A small image super-resolution model, trained from scratch: 1.67M parameters, 32000 steps.
Rows from block 2 of a small image super-resolution model, named by matrix and row number. Rows with one number belong to one channel. Each number is 128 + 32 x the weight over its row's rms, rounded and kept within 0 to 255. All counts start at 0. Numbers have three digits each.
After each channel's rows are labels from the 100 images, of 14976, where the channel reaches its highest value: "patch colour" is the nearest of a few named colours to the mean colour under the peak. Only what is clearly more common there than usual is listed. The data: photos with spoken descriptions (Open Images, Localized Narratives).
# convs0: first 3x3 conv (model.blocks.2.convs.0.weight, 96x96x3x3, each kernel summed), inputs 48-95
# convs1: second 3x3 conv (model.blocks.2.convs.1.weight, 96x96x3x3, transposed, each kernel summed), outputs 48-95

convs0.90:131140175080125135165171093095097096119136092152112132143150104124134073102190081202031116113137104177116162119155139149140132134150120144098138
convs1.90:099143122222118181131142126170148171124125145133145109124118117139159140091082170128161105145144161143131123102086177167098165139147096092139084
patch colour: cyan

convs0.54:163046120154181128082113171118165144134097077135178126199102191161154105120146096126094133100141094180132155127175113117104186122136165067126142
convs1.54:125171086123138127172172147147140106148165226148097120113141150113182144153045106171180125116144161105168091136086136153107106120141137199148126
patch colour: purple

convs0.6:169145107151126099096165115134151138114135131156096114093048145137152146146139198189165122131159096112131097103142094174106111129136143107115110
convs1.6:108077159104108127130088119136118154125137092134128164126116129100148086128151172027091122168117131112169124156161137079117153146143101164114187
patch colour: cyan; green

convs0.92:000125128077148175104142155130133112134100091140099114123110134142168077143079106159171176142107122125117159103156115155116130136043122126152144
convs1.92:068115174193181138100156159114117181143132133215114115155107126152129144131166147116140114135092106168122181118146132150092106104215049131119110
patch colour: black

convs0.59:099108163080171095135075141131122180149153129172171110088123166156058162099118128117116053132160083115102136150170115055107161092086087154066107
convs1.59:138181171166166134131123135087112176159122146238113097141104168147082153138157131143109187118092140140119158120158170169132138044142094174124148
patch colour: white

convs0.67:097121129095140116142130114111157159127160120164117111125132160123063053130161106130088082141135092166119146150195123131140180017000079136109127
convs1.67:227137132052134129064119101116145122154128129174093152149117089147065107155123161154054146099136130117109120117122049121087148202052165120100125
patch colour: white

convs0.56:133103135122144117117090151105176146152164088176093138148150168121131119116155121056078025118118104151111139125140150105147141065073158140106122
convs1.56:104135066154120152106161056118142108102114127093158130148119091159071096116134100150151120130134166147100092148103127089136112227127062122108123
patch colour: white; cyan

convs0.52:099112135147136166086134161049082136103088158169174086136120163111157093097165107181138092076196143182195132102133114115182134100114152132157131
convs1.52:105176134105126113142079086153103146068146147133073172119167161128054087130150095089136143130134157098063114131133130132206093114129139093117116
patch colour: purple

convs0.29:171107121104175138111108134093154077118111151122076144082070103086131155153070125163140136079084166109153167073126107149145132144070155102114096
convs1.29:150143170090127142141166150114122169118177092195119127163115126148094124104197132106153126122150102122039178092182173096105133132119110095134130
patch colour: black

convs0.76:038148165067135146118192169094175154184071125135102113150109181129135048139116151159097106183112140143143182103168155138130127079026074131186141
convs1.76:096140167244162125175102100180112144130130134139132141112118153122125175152096101109183108116122126132096143098127208155135086079241063134108121
patch colour: blue

convs0.49:096118140039092130126173116126110087155161113153080122112162154129105082129113123126165128105118209101135115138184132125109144113118100106079121
convs1.49:146149149055126135157075084097107159099068187166126116122110099096084109121109115110098102109093158109078152137127134109137157151102153168165124
patch colour: black

convs0.82:151090138095127145116131149099159194170120118181147130140100148154154154054097091157100099045090113176139129145127103104153123074107064114101103
convs1.82:139086093139045180154138127124161099096124117076164101125159090088147119122141143114142111175155129083107144130097145121126099192137188121161148
patch colour: white

convs0.68:187122106098140121162119116115161171122137120149130154126152163059114189108159122100140101130111095166116122152123143152148159055111135135087142
convs1.68:079142198112178110123114112085095186112175137144114076107103151137122094143126120134130164143148083105109148110194091172108113088219096132124097
patch colour: white

convs0.69:130138123052133104124118137106105142098162188133124144079149156100136155121112128127124106102126108121148108151152147155115172140150154133047153
convs1.69:112149139184127137135119154112087110170134080216145156107110105189030159157125118162098136087168178148085146115163137094109089158123111106148134
patch colour: white

convs0.72:128165107202076170149137144135108094212124136084109165132125146128125098085183069135145149131171109122121163121116126118161090202144098137182151
convs1.72:129108127041162106123127118095136163125142173196142071129121133079157157157123123112118134095091135140134101140124111160141215098164149127152118
patch colour: white

convs0.44:025168110125146192058164142118109097121206099174106151112121121141116074174136139178144151148143143155136162140182144192114117118093149151114098
convs1.44:118105114154097085038100160152156134150139111068114113173162131096140126133140107134106107096170102171119114142081089086128081107179089142087160
patch colour: black

convs0.9:113143118145098124118117098135154183062105134089145134161154120176120069142151134151149096210136136140134106127098152136175137186119081093098114
convs1.9:186142136128166141127127148130146097209136140157096166070092128084137170106101142109079140092142143135151124165169088140116148102109129198118198
patch colour: purple

convs0.40:069136138131128127105138106114087107149149207142128129072136145113100146117129156160157153114140119126122156111143137134154147091095134154130105
convs1.40:132140135126105112067158136149111104120126120057123115109120101076168098141131093126113114147113176139159112142129112228142111126186088153128122
patch colour: black

convs0.85:185167168169138122101132116117127101164113137099112117110119155076108188115182149119195090115114162122111124106163060114126069138109124093145155
convs1.85:107102083145128130143116151150127131127139094140116167150167106152119116162087155141055161164151095135183151147096140076092155139146110113125121
patch colour: blue; purple

convs0.26:117142042118072159127180141167111124128115118046110136154108103104152147167126159068187168141086192159088141102110089173136139217180125150145162
convs1.26:117123148165142147145109075093138136140112135219090153151139094112052131074096165155088070075190139102129159126167156095138165134071093090093115
patch colour: black