config.toml
model = "image super-resolution model"
image_size = 32
task = "super_resolution"
scale = 2
hidden_act = "silu"
padding_mode = "reflect"
kernel_size = 3
muon_scale = "spectral"
adamw_lr_other_params = 0.0024
final_lr_fraction = 0.1
warmup_steps = 6400
adamw_weight_decay_other_params = 0.05
Rows from block 2 of a small image super-resolution model, named by matrix and row number. Rows with one number belong to one channel. Each number is 128 + 32 x the weight over its row's rms, rounded and kept within 0 to 255. All counts start at 0.
After each channel's rows are labels from the 100 images, of 14976, where the channel reaches its highest value: "patch colour" is the nearest of a few named colours to the mean colour under the peak. Only what is clearly more common there than usual is listed. The data: photos with spoken descriptions (Open Images, Localized Narratives).
# convs0: first 3x3 conv (model.blocks.2.convs.0.weight, 96x96x3x3, each kernel summed), inputs 0-47
# convs1: second 3x3 conv (model.blocks.2.convs.1.weight, 96x96x3x3, transposed, each kernel summed), outputs 0-47

convs0.9 [115 117 104  89  88 135 111 134 151 134 125 166 155 124 136 176 104 136 161 155 139 121 151 182 120 175  93  34  82  86 172  63  79 129  94 117 135 122 124 128 143 149 149 195 135 174 175  70]
convs1.9 [153 164 108 131 170 153 173 142  82 144 162 119  97 158 125 139 156 129  41 119  94 145 131  80 150 114 132 198 181 146 100 117 139 140 145 159  89 140 127 147 124 120 115 107 111 102  26 128]
patch colour: purple

convs0.40 [137 171 124 144 143 146 118 107 123  11 146 109 167 154 145 130 157 122 112 144 134 124 123 122 125 137 131  21 153 165 135 106 176  85 128  76 199 151 145 174 109  77 112  17 156 106 156 158]
convs1.40 [142 104 116 140 124 118 127 114 136 255 140 104  88 112 155 155 102 114  92 112 142 170 159 155  58  74 143  72 118  71 100 159 136 109 125 133 105 115 146 102 116  99 127 172 129  84 131  84]
patch colour: black

convs0.15 [158 102  95  96 146 118 137 126  84 115  51 129 150 123 105 183 123 105 197 175 137  78 171  79 117  95 129 162 133 124 147 208 127 118 137 113 158 137 104 133  79 184 119 145 101 114  87 162]
convs1.15 [168 153 140 149 115 141 114 159 183 170 173  77 127 122 174  89 127 161  81 144 124 216 103 200 142 137 144  68  77 148 128  39 100 153 148 136 104 135 150 151 165  71 108  85 135 134 157  92]
patch colour: yellow

convs0.49 [139 176  84 163 120 141 179 160 122  22 148 157 131  97 135 165 194 121 139 127  87 159 117 149  65 162 104  58 131 155 156 104 148 103 174  95  76 100 149 148 124 129 130 142 128  99 128  83]
convs1.49 [ 89  57 150  96 149  96  61 123 102  70  53 112 114  98 135 117 169 134 119 134  95 123 185  97 132 154 147 182 120 125 125 147 183  90 126 186 133 115 148 101 134 155 125 125 140 166 155 205]
patch colour: black

convs0.87 [104 165 121 101 162 156  76 103 194 125 145 161 127 165 127 127 152  96 135 117  52 148 113 137 110 136 135 112 169 131  90 111  90 124 130 140 166 158 138 122 121 141 149 126 107 121 135  87]
convs1.87 [113 114 118 136 109 109 100 137 112 152 120 135 177 255 107 113 139 161  65 168 131 180 115 171 160 119 129  89 106 107 144 120  95 103 122 118 135 105 142  81 158 122  91 146  96 144 122 115]
patch colour: black

convs0.52 [ 85 107 113  99 120 128 113  92 121  95 149 148 151 115 204  78 126 118 148 161 116 125 100 151 107 149 149 106  80 144 122 131  68  88 113 134 140 133 121 222 159  99 141 168 152 164 137 130]
convs1.52 [144 163 177 118 113 142  96 150  89 118 109 136 159 135  46 136 173 137 180 163 124 151 123 168 169 153 133 131 136 122 149 111 181 148 139 101 153 101 124  36 197 117  98  65 143 129 132 132]
patch colour: purple

convs0.54 [124 142 130 109  94 110 129 134 123 133 160 117 141 139 139 123 182 134 121 105  81 151  93 127 162 138 185 132 127 117 154  82  44 164 143  99 130 102 152  74 132  92 124 205 175 120 152 141]
convs1.54 [115 130 115 175 169 129 171 138 175 158 119 153 132 102 152  89 196 111 164 166 183 156 163 134 166 127 139 123  96 153  88 128 189 116 128 159 144 136 136 164  91 132 142  87  84 135  91  84]
patch colour: purple

convs0.31 [162 131 143 132 143 113 169 178 108 128 141  86 102 160 119  65 127 123 137 156 158  68 106  83 107 168  97 171 143 201  98 114 152  79 127 109 154 141 160 149  81 114 138 126 177 126 138 150]
convs1.31 [108 126  74 136  81 110 173 110 164 109 152 130 180 218 154 142  82 131  22 101 156 149 154 184 142  93 123  88 143 115 152 125  99 115 105 138 114 158 108 161 136 156 142 126 116 142 110 163]
patch colour: yellow

convs0.2 [130 163 147 169 148 109 181 119 109 149 168 124 121 106 123 117 157 173 154 134 126 104 159  86 116 106 165 151 112 129 187 141 153 105 117 101 146 111 114 137 134 115 129 121 133 130 166  99]
convs1.2 [116 108  96 117  86 123 103 170 133 126 137 102 143 169 129 108  85 102 121  84 123 142 140 161 148 136 132 170 168 135 157 158  93 135 182 117  89 116 112 162 108 129 168 192 162 151  70 111]
patch colour: yellow

convs0.73 [166 134 110 191 175 120 190  42 130 133 104 107 155  73 132  86 129 162  70 140  92 157 135 110 104  79 112 150 190 162 102 106 159  99 136 150 186 113 134 102  86 109 113 137 142  89 120 157]
convs1.73 [113 104 144 125 102 118  81  80 125 134 131 165  80  32 109 135 156  96 158 130 129  87 113 145 138 130 125 155  90 145 138 179 119  64 154 119  73 138 137 135 152 146 143 102 118 116 158 119]
patch colour: brown

convs0.92 [128 155 116 171 128 141 170 112 143  87 156 123 141 121 108 110 133 154 173 131  71 128 101 101 119 116 177 152 140 140 176 110 126 126 159 119  81 107 169 109 113 109 137 193 102  27 105  90]
convs1.92 [124 160 155 160 158 183 116 130 142 118 158 133 155 139 127 233 168 119 121 104  74 138 124 157 134 132 135 149 184 127 143 142  95 160 146  84 125 168 161  90 116 165 140 133 139  90 157 105]
patch colour: black

convs0.94 [142 192 109  79 147 158 156  96  79 132 120  45 147 131  95 120 148 135 231 143 103 151 106 111 108  58 166 103 125 120 129 107  96  92 131 143  83  95 135 126 117 161 120 149 118  96 149 141]
convs1.94 [ 89 107 113 126 101 119 100 134 132  84 156 194 103  81 240 142  96 129  69 133 102 128 174 104 115 152 120 160 123 119  88 178 153 172  88 105 114 131 101 102 117 135 139 116 123 139 179 105]
patch colour: yellow; orange